A small contrastive image-text model, trained from scratch: 48-pixel images, encoder arch resnet_bottleneck.
Rows from block 2 of the image encoder of a small contrastive image-text model, named by matrix and row number. Rows with one number belong to one channel. Each number is 50 + 10 x the weight over its row's rms, rounded and kept within 0 to 99. All counts start at 0. After the name is the row's rms in percent of the matrix's.
After each channel's rows are labels from the 100 images, of 14848, where the channel reaches its highest value: "responds to" is what is common among them. Only what is clearly more common there than usual is listed. The data: photos with spoken descriptions (Open Images, Localized Narratives). In brackets: how many of the 100.
# convs1: 3x3 conv, stride 2 (encoder.blocks.2.convs.1.weight, 112x112x3x3, each kernel summed), inputs 0-55
# convs2: expand pointwise conv (encoder.blocks.2.convs.2.weight, 448x112x1x1, transposed), outputs 0-63

convs1.62 095:61 54 62 43 62 40 39 56 54 48 40 45 40 57 52 56 51 54 31 37 50 49 23 74 59 58 50 57 49 40 42 68 56 48 45 48 39 62 52 45 45 57 51 37 54 49 58 43 50 42 28 51 23 41 43 51
convs2.62 100:67 54 74 41 39 58 44 48 68 42 69 49 47 74 54 45 48 29 47 54 59 50 45 42 48 58 43 60 56 48 40 48 41 49 67 53 51 66 44 42 60 41 57 50 48 47 39 62 51 66 57 49 43 58 50 54 40 63 48 42 62 50 46 45
responds to: text has "flowers" (31)

convs1.25 094:52 41 52 37 34 65 48 56 48 34 57 45 22 40 47 56 59 45 55 45 37 49 65 69 53 39 57 55 50 49 49 40 56 57 37 43 56 54 35 51 64 49 47 48 61 70 46 39 57 47 49 38 62 42 53 37
convs2.25 098:56 38 57 54 45 48 36 52 44 33 58 40 41 46 40 45 69 47 50 42 60 47 71 41 50 42 40 65 31 38 45 49 38 64 62 49 39 49 44 55 39 53 54 39 68 34 42 43 47 47 77 27 32 65 43 54 44 46 51 35 45 58 60 36
responds to: text has "wall" (40)

convs1.48 087:30 40 43 47 51 47 67 47 44 47 50 51 45 50 37 50 59 46 43 52 58 50 69 43 56 44 56 46 79 59 66 37 51 48 38 42 59 49 48 39 52 58 64 28 53 46 40 60 52 39 48 31 60 48 41 58
convs2.48 105:50 39 54 43 57 53 52 71 54 40 39 38 46 57 37 62 62 43 45 49 56 61 62 53 41 41 70 49 52 49 30 60 45 46 41 61 25 50 37 48 57 35 43 47 60 42 56 41 61 38 47 37 44 47 38 67 34 42 56 47 49 48 61 44
responds to: text has "holding" (37); text has "woman" (28)

convs1.54 103:49 68 39 39 27 39 37 49 46 45 60 49 38 42 48 41 40 61 42 49 56 38 64 41 47 34 31 49 56 52 64 59 51 55 50 35 52 59 53 53 48 43 44 74 66 45 53 35 41 41 55 46 38 51 58 44
convs2.54 099:58 56 43 56 45 85 51 50 49 49 49 58 47 51 75 60 51 47 71 41 59 43 58 45 58 57 55 43 34 49 58 49 65 55 55 66 42 44 56 61 63 53 44 66 58 60 43 46 43 53 52 46 73 44 42 64 48 53 44 32 51 33 45 42
responds to: text has "holding" (36); text has "sitting" (34); text has "woman" (26)

convs1.30 101:39 52 52 45 54 60 58 59 50 38 52 62 32 37 51 55 44 54 57 61 47 44 44 33 72 47 38 70 66 59 64 51 72 42 45 62 58 39 49 65 45 52 61 46 40 62 60 38 52 49 57 40 41 40 51 27
convs2.30 100:53 52 55 53 48 62 48 40 52 54 40 51 55 48 48 64 61 47 35 44 39 69 52 61 49 38 50 34 36 51 42 60 52 49 48 51 34 53 49 64 53 48 48 65 49 50 45 24 40 41 52 48 41 50 52 67 43 45 48 36 61 45 59 48
responds to: text has "woman" (30)

convs1.61 095:49 72 56 50 45 52 43 58 41 37 56 51 50 55 55 60 73 43 54 46 47 67 50 33 39 61 56 48 46 44 51 64 41 49 55 79 46 62 42 43 49 46 46 44 53 49 41 45 52 80 42 61 37 67 53 35
convs2.61 098:56 46 49 38 43 63 29 47 54 47 48 67 42 85 51 48 53 45 27 52 75 50 52 27 48 39 53 44 40 50 30 55 49 50 50 41 58 39 57 68 36 49 51 51 56 50 28 42 44 61 58 43 56 50 39 38 42 53 47 55 49 58 47 30
responds to: text has "plants" (30)

convs1.4 106:43 29 58 45 47 43 60 74 48 51 48 41 42 50 51 58 55 46 46 45 44 54 54 25 60 44 46 35 41 33 57 58 69 48 28 59 43 33 75 55 38 58 46 43 49 75 56 50 68 51 49 35 55 50 45 43
convs2.4 103:58 60 28 54 52 43 54 29 38 35 47 45 48 61 57 66 47 60 52 59 29 50 62 40 42 42 52 49 65 63 43 39 39 41 58 34 55 42 38 57 48 52 52 38 43 31 50 50 45 45 64 44 49 54 52 47 50 50 50 58 53 64 44 47
responds to: text has "woman" (25)

convs1.74 081:44 43 64 64 33 43 50 32 57 51 49 52 43 47 51 55 54 61 33 56 51 44 45 51 56 51 48 45 45 45 39 50 38 43 61 47 42 50 47 46 71 40 37 41 49 62 45 33 52 57 37 52 60 62 44 67
convs2.74 107:36 37 66 40 49 54 52 42 44 37 39 33 33 48 52 44 31 33 42 54 42 63 59 41 52 51 39 65 47 41 34 58 41 45 43 56 33 58 46 61 50 63 34 45 39 81 20 48 45 50 52 52 52 66 57 46 36 53 41 47 58 67 47 42
responds to: text has "woman" (29)

convs1.16 091:66 57 33 53 58 53 56 49 60 33 31 41 29 44 30 60 58 40 54 53 57 41 54 48 42 48 45 62 53 47 51 59 47 46 60 68 46 61 38 45 55 45 47 60 41 36 39 29 56 56 50 54 55 63 46 46
convs2.16 099:51 44 41 52 45 43 48 42 65 51 57 63 49 55 49 40 60 61 35 45 67 41 67 65 51 44 52 51 48 37 35 35 47 40 62 48 52 44 36 44 55 36 55 47 45 38 40 31 53 55 47 73 48 61 41 50 41 67 43 54 40 65 49 46
responds to: text has "flowers" (31)